Weights of a small image super-resolution model: norm batchnorm, 13900 steps.
Rows from block 3, named by matrix and row number. Rows with one number belong to one channel. Each number is 500 + 25 x the weight over its row's rms, rounded and kept within 0 to 999. All counts start at 0. Numbers have three digits each. After the name is the row's rms in percent of the matrix's.
# convs0: first 3x3 conv (model.enc.1.0.convs.0.weight, 96x96x3x3), inputs 90-95, a 3x3 kernel for each
# convs1: second 3x3 conv (model.enc.1.0.convs.1.weight, 96x96x3x3, transposed), outputs 90-95, a 3x3 kernel for each
convs0.33 101:474489513501480521523478485473496533467550492464504495502496530478539549500474514466523502495433511531530483505596415501528491505450582490483497522503518482503493
convs0.34 129:499515488483496525499463498466532498508514512502442485473498463548494494490527508571500486455459497491482545530483556463483469514561512488491488524494513504508511
convs0.35 095:509505528488491472488486483522499510487503454541485481506524441485497534463488516521537490518459496527492504541437478510502542450477502519482531482490466476510495
convs0.36 121:496452507462526476488511484517471522491456514472573521545439500508541487547518526426521496521469498464537505518492455493509504526514535517518508505521483509492502
convs0.37 078:488515484474469505500466471509484484516468493510492473517498506499473535501473456537492466499475497507485507553489508513480486519509471504488483552507489517498509
convs0.38 107:493496516486485489516503519478485494505511517490518508527518474485509493527508470457520516525428528420513515481492503453474602494493505529550493497479493462510521
convs0.39 129:527493495505484491477514505482492530532508446493466527442516473569536519490452510508485449505510471534537506491520453510484569477526529484498493510503490501524496
convs0.40 097:503481457477485491499507502511511485508556495484470539460493512497486525468472507479466467522492488528497485475475503527488505477458534496510502453462528487496527
convs0.41 109:523502503503495487522497513508478543518522488448509528524475491475527487502438531436486455482477506501494539506499526464529467477494528517472499514481479519489512
convs0.42 089:500526521515511511489476466489519568527520483500454483499471495493497470510520522486502524518506540480460493494475492509484509474505464501456507489527509520508500
convs0.43 138:472491508474517492504501493522495507476511480487492512516500526487493557420489505457464450534510467519586518457486414570467470517541525501515509488493508488507508
convs0.44 093:541489491515469535474499504493521519501482497495500438502513447499501516488509556539443474517516495535506506503495520556432504479566494501497530530512484504450513
convs0.45 114:500474508512567488472496496484526510505511488471530443509540559465499576468485483520469476472522512521499528515501480554477451597468510512522472487492492486473515
convs0.46 115:466486503501489514478523469459482526503510513479503501531500463530497443568492500531504524503477483505471472470539488491526512542538502483517514497508491489485512
convs0.47 087:482486523479443479483483483503483432482515486511486504524539548525522507471456510455411430475539537563534488536477472426526505498500524534507547476435497509475518
convs0.48 090:485451489509480486515526547458486497560494514499515510466542512511466512522543461539488484502535527460471489469524544489460500521529549476533503494480496475493489
convs0.49 110:483500516466495467507502491558483508538496507487488505490461554498518527433467512513516465468523501517501503542471500522528432506462523473497466476529513501488504
convs0.50 111:486488544495485472511483473559481499488518488503515498463489501449512578505549520513472455497497520482489511492513493566479502526448460524497482482463491506487477
convs0.51 079:518517488550511485512481462496510522507493488494496506505510467567469487488521513533431457467521520534451469495495510543475479516510498490508477497470507493542510
convs0.52 116:482455513484483493513484521516500478528514496511469479462514482496515512491529478529507535472487483515519496521543452506432423490490508505511503482515498482518501
convs0.53 109:495478517492495510482510485512503473510466484534484496486508517471452552486505491551529502485486518478489492511501534510488503482512469480489497483486473486520475
convs0.54 075:476488433476515457456452441505505518523480501466497504525528474510519514548485513491551515512545526503500492519509525490469494497506462491485500466522527495489504
convs0.55 091:469471488500479491472483493503493481494536515515483465534463482487508486477496518478519513509487527516507539462493472529522545480532510519494487501491493453452527
convs0.56 099:498507522487464481499492501473468487526522480527499527482501459575466495525542441508490463512498509490477545511461521467482504467548512497515485511516488510526496
convs0.57 098:494474539466491480507511516501479502479476495522498511485488475518497518464565508528510501511498456467467526513504496576451443451497528518498518515513485504488487
convs0.58 085:544501477537580478521548506485532526488508494470531505475494543505497446502516529539487490491471479496504532501516500479511494474536495470485501495512536512488488
convs0.59 104:458507524519511500479496483459497540494523501524517506485537512514513500526506475481554485538453506499501491496485575456561494510503451510452494502482493480513490
convs0.60 079:523493490518486499512466510483483498510452474526503486495531499517494516498522509530499537457527494499530495486500487476524480450496518489507464508505477469463495
convs0.61 091:476508502501502510494548530517522497509544494506536519469481515492511501500518541462524538523474475503448510518477453521480452479499497485504523498488523501511501
convs0.62 098:469521475494485538501504487501433478538535502509490528520499511529498463515497459538488529475514488506487538507493482471501524477472510492496529525474528489511508
convs0.63 090:504484506507521517500530538498518503515471521522488505510492527488475527523492460528513466473446482508563519483442505490503494553514530507532486522516491481540479
convs0.64 100:502527477511491510507536505490500526465499526503509462534530514512494488521493521446481521537520469533512512478539551494489485506498457508518517480475457485521486
convs0.65 118:500457522494500534494505505458466501507511476550530477475518476491493450534512448545497481450513462508502524516515518486440473463524495492513504515522499498490460
convs0.66 100:487473514528487488485478487537536497465526517456512522506505513429547502513486476488502475510522474505560493472559506526466494522476503512467539479486524506513518
convs0.67 120:491496481509508491521496480504478517502522506494492477508457472545505467497525548517480514504422542535483513535470540470530469515489508520481484494476536487490513
convs0.68 091:492492505529512538514543511520539496523482463509488514492453498513469469502459475500519503532549471471438461478507528507514516536501459514518514569538545541566478
convs0.69 119:513493507477497509497486508524501496511456493501518479534485512480527471509488528515554540496531484474462495491490519457531490511520508526521520489527505506484485
convs0.70 083:492540508502516502516474467456503494478469492515515504501505515517459575475464496500484517480531497478475520488543495486499512470443489508500492482561506507507507
convs0.71 105:488488507472491512491490506532515490500538477494497509510527539414477527501497498499460508498539482483535512540477444526480445559509516469506530491487525494485522
convs0.72 101:486487517496530515498509487477483524535520518530455485477491510463504528507531516489525510515477497498527483518497482560453469507474492542504478503498496500493505
convs0.73 096:457475501446476493476529506507465531523413530539452525530474454499543510490460515516469492531469521549452544508541475444484522516509500479525478492506469546514466
convs0.74 108:493500521503474500496480480514482499495533533500501495485485480538509521485576503472498485496448508491571493464490469532478490433512522505492495500500511519494492
convs0.75 105:491514528466504530481476509469501480475523510499492487542546519503524506520480479492510537486485534419497500514513550487522515438550489503479490491479499478497493
convs0.76 093:435507503520514524531481527506494503498473505479519557485513467492518483476537490492459520538500454507521490447476499510480540489442533496470488475502458489524470
convs0.77 099:466494522465491472513511537505477434515549524469542484549507532536513491512523467491537519485476485500482496495489511457508485550506497511526495494486508492536516
convs0.78 106:534499491498474512489516503535478503505450543495489500504521446521502437510500496433486489507560495494525526492507495456555494450513540515520481486502486483505469
convs0.79 092:512521486494500480505492541522491469527488499459515469498496498513551499557486502489458519546554499432461471470501496481556520465440462514506513503524476514527471
convs0.80 088:512527514499483516498488476491539496504533517515497489486477514542523526474496522513542516478478534504518485556491482507521499467464491516512498474472508519497515
convs0.81 088:505496491503490496540509474510511510517509537519506509473458487500518472530471465449483484493474503466470471474475510451493539485486511499508505511537512520504516
convs0.82 102:505504482505536487505494491502553540511525507508525470513511496494495497504528472506475526464485480474474496505510538439487541521471503514486500528447502524455521
convs0.83 098:493516502517514488519484530517531526524518425447504489510505479463515498447509605488478486433504503531540512512489504505447443537528516485529509506518497501511496
convs0.84 101:485497513493479522512499481473473506493472538504536513535537499470483491505504520504527443529479482530517500503535467560522472538426494467514493484512478510476517
convs0.85 087:490488490499483505460495489449471540485510537522538500493479504458476497526512550519518503536485504510476487516515489485509455455516490509490499497466493457472481
convs0.86 098:504499517491529512482492527487514504469495505494513494465475495506522523458539514553503514509495512483492494532481542476537497465515547494506515499464512490482522
convs1.33 099:517537560511537535525512535538493517515449527472462464534445514510491503513486548510458543520487453479525521488498462462435476542454469538515493491531498477498511
convs1.34 114:482478527503532509517507468544529466568471483518549527503498455589470498515466424496481542483496498479494581484477540477509477498563495510488487497477498478484470
convs1.35 101:494501509516522538515476529477497481516535509495466485452473527510467539487476477484455501473463462506455505485505532495540496492518435481532498519534522495518484
convs1.36 117:497472479514475520501487510478502498505482499518516467445503505525527445502494515502493455465485516524506487483584468533506522502514520512469532504496501483492520
convs1.37 081:522536504494489509501550496528484506513522470578488469526502468510524495509470428490492480484518464481518488504513488464505538525488459475480509468494508536517518
convs1.38 110:525477472500500511482517492465490524533492487505527492583469500548513514509506525547549453455473573527546494528523504477408525525519522496490519511502515502490491
convs1.39 101:508490483467522491496537464549477486489522487515517526442514500479453504457495450449514549481494464481514511484499575496510529474522522490504502520506494501485499
convs1.40 092:473482495514470511505517521499483503518466496488479514551572467489520541506534494504506544503467461487469475503485507515554542497471503491485509496504507475511488
convs1.41 099:485482501459541507480478514515483498481514489481487495498588432520473511606460504531518485521483487489497490464517474573474535482536483497497499538507483462472477
convs1.42 088:546484510472542498536506528421460475493469487483510480522484532525524479493483536506527478469470512510517520546536515483498486460550494480506492504516510500487471
convs1.43 106:477474536492504496486475509496523513545500483508473503492555453485516502485527481486484548513482459485519534463473523468520457492509510504481501514503524479500488
convs1.44 093:498483503530505522519502515488528548512482509460515508470533500516423496516594487477455484505511492499513472513463512497494515504543481536528491489494486509498496
convs1.45 099:486482526474449499499482481573502513510439535528499502452515492514477481493508468492489466450520519540514509500509454511513475541496465535527494519493509492503496
convs1.46 114:526495514474496498467486521539571529525512526501495473485463516522503489509494511519434426471507493573504511499464492535495485506485488493547533506522551512503546
convs1.47 094:486483453503477497493468492506480479502515528531525512522494497494437438453406493511467461466495527496491481493457500480495540514495521529519492483499527501482454
convs1.48 087:477525528527519496561526486497537502491513523493502483480435452506452473493492508466511508471484514538529494466474492467503485476514533499506504491497512482492508
convs1.49 102:518497515558530485501541484503514507510514524456514484537495510522480476560492486476468526503467484471494534535500477471481463518475471526496492473499498501506500
convs1.50 114:489505486512480509496526496443478519507497467505536501515553492452577517544495539551598587504523519445424494488520474537486455480485478500477494469509491526526492
convs1.51 091:495471532519508475540508512481474481523502478530486517520540493489493516516481492490480497513536508482470475496509524535474511539534502523495532520477505510490495
convs1.52 118:468503491524497520513472478565560553511482490473478492515467477460517544450501527484490555530451482484508522511508544505461491530536497502497472491465481485446438
convs1.53 103:491479491508534485478496477480509490536479473458484470428479583449481502460475515494471467436478509518506489445481517482487472474502534492485504528516515493526498
convs1.54 083:470487448515476453499460450495488494502515514549505505473458479551482535498530492487523488491570459511521534485517484492497480518497487509511513510532489510533476
convs1.55 097:528521531537466489495488518512508523510496489491471506438475462474533478505535404473524487478494452480550520472545473472446556478529484548529482518471497470465465
convs1.56 099:523467509514495509527510510481453453494520467533554560511455524557485497492529501535547520460512506487447510505527519523493489443503480488517499527538491538532545
convs1.57 095:483484501490481483506498509490523525483508560498518525473487584512486505525500504508515486483487490501482472532493479503460463470509521522462471487491505505500508
convs1.58 095:510484521513494514543519522514477516470457471518503484497505534534507516521501524470486543529443472547503502500497535452503484470485492523485495468515513459482486
convs1.59 099:503480514505449493478496480477490486471490465547523491489482505475532511469526510513527470481513502506433509528523472490447496411432520507517507485482512515539511
convs1.60 088:454495488466498500491502477466455496461463481496476493486499517457505516491490507525479525487447490476461515521447523477474534539472514538532506568525523542522520
convs1.61 099:493483518498507511515492500536495486511462483478467471483515524517477509515545479523467455498526511468521465534511510473454510520508510489513499500479504492493526
convs1.62 098:475491501498543518504494497552487504530516516503474499487543536491499520536532512486470488524484488477500464472463485500505472517520525521488550522521493481489539
convs1.63 086:529491493492500486507469481505521543485479488482513500530523506500532493479529470453499497484526531469464431471503538515510500477536457492526497536541518517504526
convs1.64 099:528510511504526497502470508528483464489489460539540499494463546480506460479509528508463468478488509453478502496479422487442468504480509497501516524524515532542523
convs1.65 105:524539534533521533468507465508503500498490533459507513482469477547500562511504459502512544497508438479505535438438489538550478470534506534518523535504540537490506
convs1.66 106:512515516476502539530502524449485507500468459532521522542557545500549494514508505485509479521519503490533451509482538502487515503511523511492519521509496507512497
convs1.67 102:516481533504511489536491502516466526540501469538502513489480498464500493516424562519501568494447501472423494487543464463496541479495515483493462495507502510508553
convs1.68 091:476506466516505468505478509483482488488538480477485522538548528475470485486520522485473473491522491503501495520471505504518498484520550541515505505522531532527504
convs1.69 108:497530468480477471489479494502500506503522472505509503506492510539404521506528500523495511507524490534519508504506503500486516461529540514476481521521496522521520
convs1.70 093:485488511505499490497525527511505529519533509456517546506537480469530511515464473437485482483488489474518496471458458505527521535486517511504497571510488526481515
convs1.71 104:510518499525553509492525536464486520517505489510497481478491532437493496488494480515515487552493469481483486507527506474509500536499488474478475472477470460491496
convs1.72 096:480497483509476487483477512504505467495510484454487493515478474487543459500433491567519498524471517471470486480469511533453503522476546507503535516483512503505506
convs1.73 101:456497499482477508468508537565490492486441479552499551494522488501502490490524514515519511477522503494523504554500445524490527525501470521493463482518495478522516
convs1.74 104:453485482472472464492500524477498495513510505535548553489549475517442539530553491509521533530549465506517465524490505538506534527519517499521479504494510502534502
convs1.75 100:502525513495504502487498481511503518522495518465508477501480488527512540461529543541519493503531516512475483485509503489517505504513520525508505530530520495487535
convs1.76 095:534502564532503548520523515470495485499482462475499507490480496522523458505509530504447514521483502464485480505493503470545481502477503527515491511500488472519466
convs1.77 115:489490501496483511495517509521511570514464492497540491505523485454478478555488499499468483473461507510559532438491491504494510540546534539530486516525483454432490
convs1.78 099:488477491522519534524461476467491512491477494541492551517491527495505530487543521543501508503510479509537497541471536483520487476454491487540516539452513503467463
convs1.79 107:480504487522495553522472500516516508505511518546540530469485497555494539493476462507460526525492481571511515487505510536518485533577545488484485486502496454458453
convs1.80 093:514501537506496510479482488500555527518497522528503520499525476498502458506496486477476505487489513528501521452471482424497497511493481531554505490500533510511470
convs1.81 092:502515484483523519532481515497498470496518472486487498484535509462532508436517549548539491482509508470441444516500451471500478510476464510519492496493516489482493
convs1.82 103:465503503456492491535509504522442486542478473519489489505438487489490491455497481545568526495475499461480439504517476458518528526489523489458490506484475497542504
convs1.83 094:537520540479495471503489541532524526517516526501534525490512509499479476509489527496449522486527484474525489543465493486524490474490453503521498491476517496512495
convs1.84 107:447506470463463477464464482536469519508495450474506562491454507517499501500504506508493477490518482470483462543505476535492464516462481489502553512499493526512522
convs1.85 095:530500484502487494463476464506500447510483497558512486482524472463460512490511501488486427510482510504516547509491468523494534499479489512550508497494510500508488
convs1.86 098:474482502458512477506542520512485495493502525463532519527476486532484524537432518461538512496489513515456474519524515474488469468487552468510519507493503493518499