config.toml
model = "image super-resolution model"
dataset = "Sentinel-2 satellite tiles (TerraMesh)"
horizontal_flip = true
translate = 0.06
scale = 2
norm = "batchnorm"
upsampling = "nearest_conv"
optimizer = "soap"
beta1 = 0.95
one_sided = false
decay_fraction = 0.2
final_lr_fraction = 0.05
warmup_steps = 270
Rows from block 14, named by matrix and row number. Rows with one number belong to one channel. Each number is 50 + 15 x the weight over its row's rms, rounded and kept within 0 to 99. All counts start at 0. After the name is the row's rms in percent of the matrix's.
# convs0: first 3x3 conv (model.decb.1.0.convs.0.weight, 96x192x3x3), inputs 50-59, a 3x3 kernel for each
# convs1: second 3x3 conv (model.decb.1.0.convs.1.weight, 96x96x3x3, transposed), outputs 45-53, a 3x3 kernel for each
convs0.25 092:70 32 46 58 62 56 52 54 37 18 66 58 54 51 52 58 24 90 48 50 50 20 24 39 22 52 50 26 43 25 41 65 44 45 53 33 49 46 31 26 59 52 45 52 48 42 56 81 54 67 42 59 33 66 53 45 42 42 51 70 32 45 33 54 59 42 54 61 79 48 55 57 47 49 65 55 37 50 52 55 53 39 67 35 24 60 72 36 45 47
convs0.26 106:47 55 59 38 43 52 48 52 32 24 70 95 64 71 30 38 44 48 57 57 52 55 47 65 61 46 30 42 61 31 24 37 48 26 34 44 70 53 57 40 48 33 31 52 33 49 57 52 53 65 48 51 40 48 55 67 64 67 53 44 65 48 48 30 49 53 38 38 34 56 37 59 41 47 46 52 53 34 50 43 56 56 49 57 29 50 42 30 52 57
convs0.27 084:47 43 45 34 34 35 60 67 20 47 47 25 21 41 77 54 50 43 49 49 59 37 39 63 43 44 40 49 73 54 43 53 64 31 67 55 41 55 38 57 47 46 58 42 33 49 82 46 57 53 34 55 63 58 52 30 48 56 53 35 54 40 52 52 42 54 63 55 54 71 43 61 57 57 53 48 45 41 38 62 46 39 30 39 52 44 48 51 39 43
convs0.28 108:30 51 62 50 57 44 59 49 39 51 62 46 20 38 59 55 35 70 42 74 60 47 52 40 50 75 54 56 60 56 80 61 53 52 54 52 28 53 44 65 52 63 36 63 66 53 55 55 45 46 70 49 27 53 53 62 62 50 55 44 62 39 48 25 58 65 64 55 49 49 57 63 58 51 64 48 43 49 48 48 29 70 45 40 56 43 55 46 53 47
convs0.29 090:40 26 50 52 40 55 56 39 43 48 48 75 62 60 54 39 61 26 40 34 31 44 51 37 26 40 27 64 34 64 58 46 57 49 57 62 63 58 68 50 38 58 42 27 42 60 50 39 59 42 51 17 50 45 79 48 40 54 51 64 56 51 46 45 50 34 45 55 28 49 51 46 42 34 40 48 39 38 49 47 56 34 43 39 54 64 43 48 67 49
convs0.30 103:37 56 26 53 64 49 69 63 45 56 43 61 45 55 45 46 38 53 50 74 53 64 42 45 62 48 50 67 61 48 56 55 30 41 45 57 59 48 40 50 66 76 24 20 10 83 46 42 24 53 65 41 28 61 53 50 63 45 50 64 44 48 72 56 68 35 50 52 50 56 57 58 59 56 63 49 51 49 43 58 36 58 48 49 44 44 39 64 41 63
convs0.31 095:51 43 56 66 42 47 38 55 45 34 79 28 51 42 68 38 57 64 48 38 37 48 46 32 46 41 37 59 39 49 50 42 44 42 42 44 53 60 40 60 51 48 42 40 53 65 47 62 45 36 62 59 56 50 50 38 42 33 71 45 51 63 50 39 48 56 59 51 55 48 47 53 48 59 42 47 44 65 39 50 51 62 48 49 51 51 62 52 55 59
convs0.32 108:52 41 45 50 38 48 35 65 32 40 24 46 46 18 21 79 92 58 48 46 51 54 32 50 69 51 59 84 45 37 55 48 57 44 41 47 57 66 62 77 66 53 60 47 52 47 44 29 44 34 52 80 68 54 31 70 40 54 39 45 61 63 44 49 53 53 56 34 56 47 56 50 42 41 40 52 52 50 52 74 59 42 53 64 56 37 45 54 51 44
convs0.33 088:56 36 53 48 42 49 49 48 48 52 30 80 24 53 34 61 64 74 50 41 58 54 46 49 49 43 50 52 55 55 65 59 62 37 37 54 63 41 54 28 27 33 43 43 40 37 41 35 35 54 49 48 48 52 47 49 67 54 66 41 50 38 53 40 35 49 68 67 50 74 50 46 52 48 57 48 57 56 51 49 56 44 62 52 52 53 55 49 61 45
convs0.34 106:54 66 53 53 34 48 47 66 43 30 56 65 33 45 78 56 44 48 47 58 59 32 52 53 51 54 45 33 51 34 43 54 59 66 48 58 64 55 72 65 42 42 41 34 51 69 43 29 34 50 57 66 63 44 69 41 59 36 50 55 43 55 60 51 43 54 52 46 71 60 40 57 55 49 55 45 56 46 56 36 37 55 57 30 48 50 56 42 42 44
convs0.35 096:54 65 56 68 64 57 49 34 39 67 35 50 36 81 32 35 55 66 42 38 75 42 57 53 54 53 55 45 56 56 40 62 68 65 65 77 42 31 27 64 55 51 51 54 34 55 64 53 53 58 51 70 29 57 67 50 74 44 46 49 51 51 64 62 59 47 28 40 65 38 43 32 50 52 49 62 51 52 52 50 49 32 50 54 32 50 52 49 36 44
convs0.36 093:46 53 49 36 43 53 59 52 55 54 44 51 34 65 53 58 32 49 42 40 62 46 45 51 53 46 60 73 43 59 64 45 54 46 24 28 63 31 58 49 40 59 36 38 48 45 62 55 37 65 51 45 57 47 65 35 42 44 45 51 41 60 44 52 37 36 43 54 49 68 72 51 56 57 40 51 46 38 44 47 50 47 48 45 57 52 42 37 37 53
convs0.37 101:71 36 27 42 41 30 39 40 31 37 35 67 58 53 42 33 37 57 60 52 62 51 65 49 66 47 57 49 54 67 43 32 62 35 49 50 60 50 47 32 37 47 42 44 44 67 36 59 59 68 52 62 73 38 36 35 49 45 36 52 52 50 56 41 33 58 67 39 52 57 62 63 55 54 35 50 43 38 45 61 54 31 45 44 63 48 51 45 31 55
convs0.38 106:09 54 69 65 59 41 41 38 30 22 63 83 98 39 62 15 49 36 62 39 29 40 44 47 29 49 39 41 53 67 73 59 47 72 40 57 35 44 49 45 33 56 39 52 51 28 54 66 50 37 48 46 67 28 50 42 45 57 22 39 50 54 50 36 61 34 69 66 43 39 26 33 78 14 61 26 43 46 50 53 40 41 47 73 68 27 20 71 45 55
convs0.39 095:76 51 53 31 61 42 43 34 65 99 68 73 32 37 41 36 11 58 53 40 33 61 62 55 42 43 55 65 65 70 73 57 59 57 52 72 60 80 52 69 78 70 68 78 78 60 51 11 76 34 50 47 49 55 75 53 46 33 59 72 53 26 37 55 37 56 64 54 47 48 57 46 39 53 38 52 39 35 48 68 74 28 72 78 62 44 53 46 48 38
convs0.40 113:48 53 46 41 41 37 54 40 51 51 56 57 29 62 67 50 59 32 39 56 63 46 57 52 59 62 58 19 56 76 49 68 58 41 53 69 62 53 67 74 54 63 42 58 43 50 47 30 58 67 45 51 47 57 61 40 38 44 34 48 32 64 45 45 46 56 58 57 31 44 49 56 54 38 43 42 48 44 62 34 71 64 54 27 72 53 39 39 45 41
convs0.41 097:40 35 34 41 44 55 42 58 70 56 56 45 47 29 62 50 42 32 60 51 55 42 48 50 54 52 41 48 62 62 59 58 40 68 37 45 49 50 47 40 59 49 58 50 63 71 57 56 50 64 44 39 41 56 63 68 44 40 34 53 55 44 58 72 44 40 56 51 24 43 67 58 59 52 56 38 46 51 47 53 49 53 52 50 47 45 51 63 56 51
convs0.42 103:50 40 51 35 40 42 46 41 68 32 99 34 56 50 47 62 41 48 30 35 61 46 39 59 44 42 66 41 44 60 56 42 42 47 40 47 46 37 65 42 43 25 48 51 54 55 38 39 45 75 60 46 65 46 47 51 50 50 53 35 57 47 39 26 43 44 39 45 34 43 63 40 48 53 50 49 53 48 61 38 43 45 61 52 60 36 46 52 48 55
convs0.43 093:69 48 47 48 62 54 55 54 56 45 49 46 49 56 59 78 44 60 36 52 59 46 59 59 53 38 60 61 60 33 51 59 27 48 52 69 44 43 53 63 60 50 36 47 55 46 38 62 46 55 26 29 48 38 39 52 48 58 58 29 57 50 35 19 38 52 51 53 29 52 47 42 43 39 42 42 48 45 40 45 46 58 41 49 51 44 38 53 63 36
convs1.25 088:29 75 42 35 50 32 69 57 52 63 71 51 30 55 44 36 64 39 47 53 44 40 40 41 42 59 43 35 67 67 36 38 41 67 41 45 68 64 41 60 59 38 38 47 42 82 87 36 58 53 36 36 69 33 47 52 86 47 26 52 42 45 49 51 67 23 46 54 43 23 61 47 62 33 39 45 00 81 94 45 56
convs1.26 099:53 43 45 64 47 48 52 52 69 55 67 38 32 32 48 76 32 89 69 45 63 57 53 56 55 78 19 40 43 48 28 40 53 57 70 56 40 45 41 76 32 49 70 56 31 81 56 46 89 42 53 99 46 61 44 57 31 66 33 50 32 59 52 66 61 63 65 49 68 63 50 41 28 83 38 14 96 63 81 23 41
convs1.27 093:58 57 44 62 66 54 63 63 53 40 59 43 62 58 36 65 43 41 29 55 35 51 58 60 44 66 46 54 33 41 27 47 21 58 68 59 53 61 49 27 58 54 38 49 59 71 63 55 33 73 13 39 44 20 45 42 21 44 40 65 36 40 64 47 33 55 76 51 36 60 59 47 44 29 37 56 47 58 87 28 28
convs1.28 121:46 65 46 44 27 49 72 61 37 54 44 50 64 62 45 42 66 33 51 62 46 51 47 30 65 45 52 41 40 54 29 17 14 46 49 59 61 54 70 53 55 50 43 52 50 68 48 55 46 39 54 62 62 71 55 50 53 36 40 43 45 64 32 47 35 47 46 53 69 46 49 49 33 57 99 96 51 00 17 47 63
convs1.29 095:68 42 44 55 64 44 49 33 31 51 57 50 52 38 44 65 59 41 71 45 53 49 46 36 41 63 50 56 59 76 56 43 62 43 58 41 47 64 53 45 55 53 43 52 43 48 41 52 58 55 39 57 29 32 52 60 43 72 50 44 75 45 41 43 45 52 33 65 76 50 48 53 45 37 63 78 74 16 43 69 68
convs1.30 101:20 44 60 61 55 45 46 53 53 39 64 52 44 54 41 44 56 49 62 45 39 38 58 43 50 60 29 30 40 48 23 20 38 98 95 91 40 65 41 41 39 41 45 59 59 45 64 49 61 46 53 42 50 32 48 36 63 46 58 43 60 40 56 56 60 73 43 38 40 40 31 62 56 50 38 38 55 83 64 27 08
convs1.31 094:59 60 43 47 74 35 61 68 53 43 55 45 52 46 45 54 56 54 22 65 50 58 52 73 51 25 35 45 41 33 19 41 32 77 45 43 59 48 63 49 42 52 61 49 57 62 35 52 50 62 25 37 46 67 46 66 69 83 46 40 48 36 51 35 47 72 53 52 57 29 35 40 66 60 00 00 75 84 98 41 37
convs1.32 102:32 57 60 38 31 55 46 35 54 70 14 08 08 64 99 00 99 97 56 26 39 00 99 66 78 02 32 40 40 58 49 50 38 38 41 42 54 38 53 46 35 53 46 47 51 42 58 65 38 50 59 65 39 53 51 26 41 29 74 88 59 22 32 50 53 57 52 60 43 55 41 54 55 66 46 44 03 99 76 47 35
convs1.33 104:65 51 49 57 27 49 63 65 38 51 31 42 68 41 52 38 49 59 45 38 67 55 38 60 47 63 40 40 28 33 65 35 53 58 46 70 40 50 44 50 65 48 53 45 49 62 58 35 52 37 51 50 54 48 53 49 49 46 41 59 64 45 35 35 54 54 75 50 65 48 27 33 06 69 14 88 07 27 38 53 95
convs1.34 111:49 72 56 41 57 58 69 59 45 55 33 51 48 60 46 56 37 56 44 59 45 51 79 37 38 77 38 63 58 61 69 49 44 58 61 44 82 32 44 85 38 48 69 26 34 32 20 62 61 49 39 53 42 34 44 48 50 39 57 38 49 49 49 53 52 37 46 56 58 42 28 66 51 00 88 60 48 53 40 75 47
convs1.35 091:52 37 43 44 49 43 34 53 33 55 46 45 55 38 61 49 49 42 54 87 49 58 49 43 53 52 53 64 49 43 48 65 43 65 39 43 40 45 50 32 39 55 46 34 31 53 48 21 54 46 36 49 65 54 46 68 63 26 53 22 42 66 59 60 51 64 39 21 59 49 54 56 64 41 55 61 30 94 75 25 31
convs1.36 094:46 69 36 49 24 56 40 36 39 45 44 54 46 56 58 44 60 33 41 56 53 58 51 61 34 64 58 42 80 53 62 42 47 36 40 48 56 74 41 28 39 42 38 35 31 58 62 54 48 61 56 50 62 37 61 49 55 47 65 37 43 48 35 38 58 53 53 52 35 48 56 67 87 73 38 54 92 35 46 79 43
convs1.37 102:41 66 60 45 59 48 55 66 32 66 55 41 58 36 49 60 24 69 53 53 46 65 63 79 65 34 40 32 48 61 62 46 40 61 45 68 48 39 59 52 24 50 44 39 54 49 48 45 60 43 30 63 65 45 68 63 43 42 67 52 43 53 45 60 56 40 40 49 37 43 36 69 46 83 38 47 48 44 54 30 85
convs1.38 105:55 63 47 68 65 38 61 44 53 76 28 52 76 21 45 43 71 51 56 31 47 21 27 44 25 52 71 48 39 66 47 58 31 29 47 43 64 60 49 55 46 69 43 55 59 39 57 56 50 57 37 63 43 38 30 49 43 38 49 62 45 70 38 53 59 34 57 57 45 27 67 56 43 58 39 47 26 38 10 54 26
convs1.39 103:45 63 57 52 51 64 50 47 54 35 68 57 83 99 99 58 99 99 71 56 76 62 58 61 31 28 16 53 55 51 39 55 50 55 37 39 48 51 49 53 42 41 55 56 48 45 49 47 25 36 51 41 41 38 99 91 90 72 75 81 22 33 38 57 52 53 58 67 42 52 57 60 30 81 43 42 38 50 87 50 71
convs1.40 100:53 36 61 47 55 65 61 42 44 21 61 59 52 42 27 97 16 24 56 51 27 99 09 71 07 73 31 49 59 39 51 40 78 36 70 43 70 54 33 41 50 44 34 61 39 47 51 47 48 44 50 81 56 54 67 46 55 41 48 42 30 49 42 69 46 32 57 35 55 51 40 67 43 65 50 46 54 36 48 79 67
convs1.41 108:44 45 40 64 78 37 39 40 45 52 46 51 39 38 54 38 53 64 41 36 80 64 51 40 46 33 63 29 43 35 48 52 43 56 46 55 34 71 45 44 21 41 43 63 43 45 57 49 60 36 64 67 79 65 52 46 49 40 50 61 70 64 56 51 53 49 73 27 33 60 68 71 34 12 99 91 84 17 00 68 92
convs1.42 101:41 42 47 38 62 61 41 64 43 28 42 49 54 68 69 50 37 43 35 41 58 68 55 32 39 50 52 53 37 69 33 48 64 58 45 65 59 49 37 37 47 41 53 48 58 77 66 84 72 29 65 43 69 46 55 43 42 73 19 38 53 29 57 45 80 75 42 45 29 60 71 48 48 19 44 54 41 80 79 77 69
convs1.43 100:53 56 44 35 49 49 55 42 41 43 55 35 47 60 32 35 68 52 40 73 20 41 60 51 59 47 35 31 42 58 34 65 53 64 31 36 43 18 64 62 52 43 49 44 55 40 55 26 73 56 36 50 80 60 43 44 65 41 52 47 43 55 43 56 29 59 51 40 22 43 32 46 42 00 50 88 62 34 21 65 74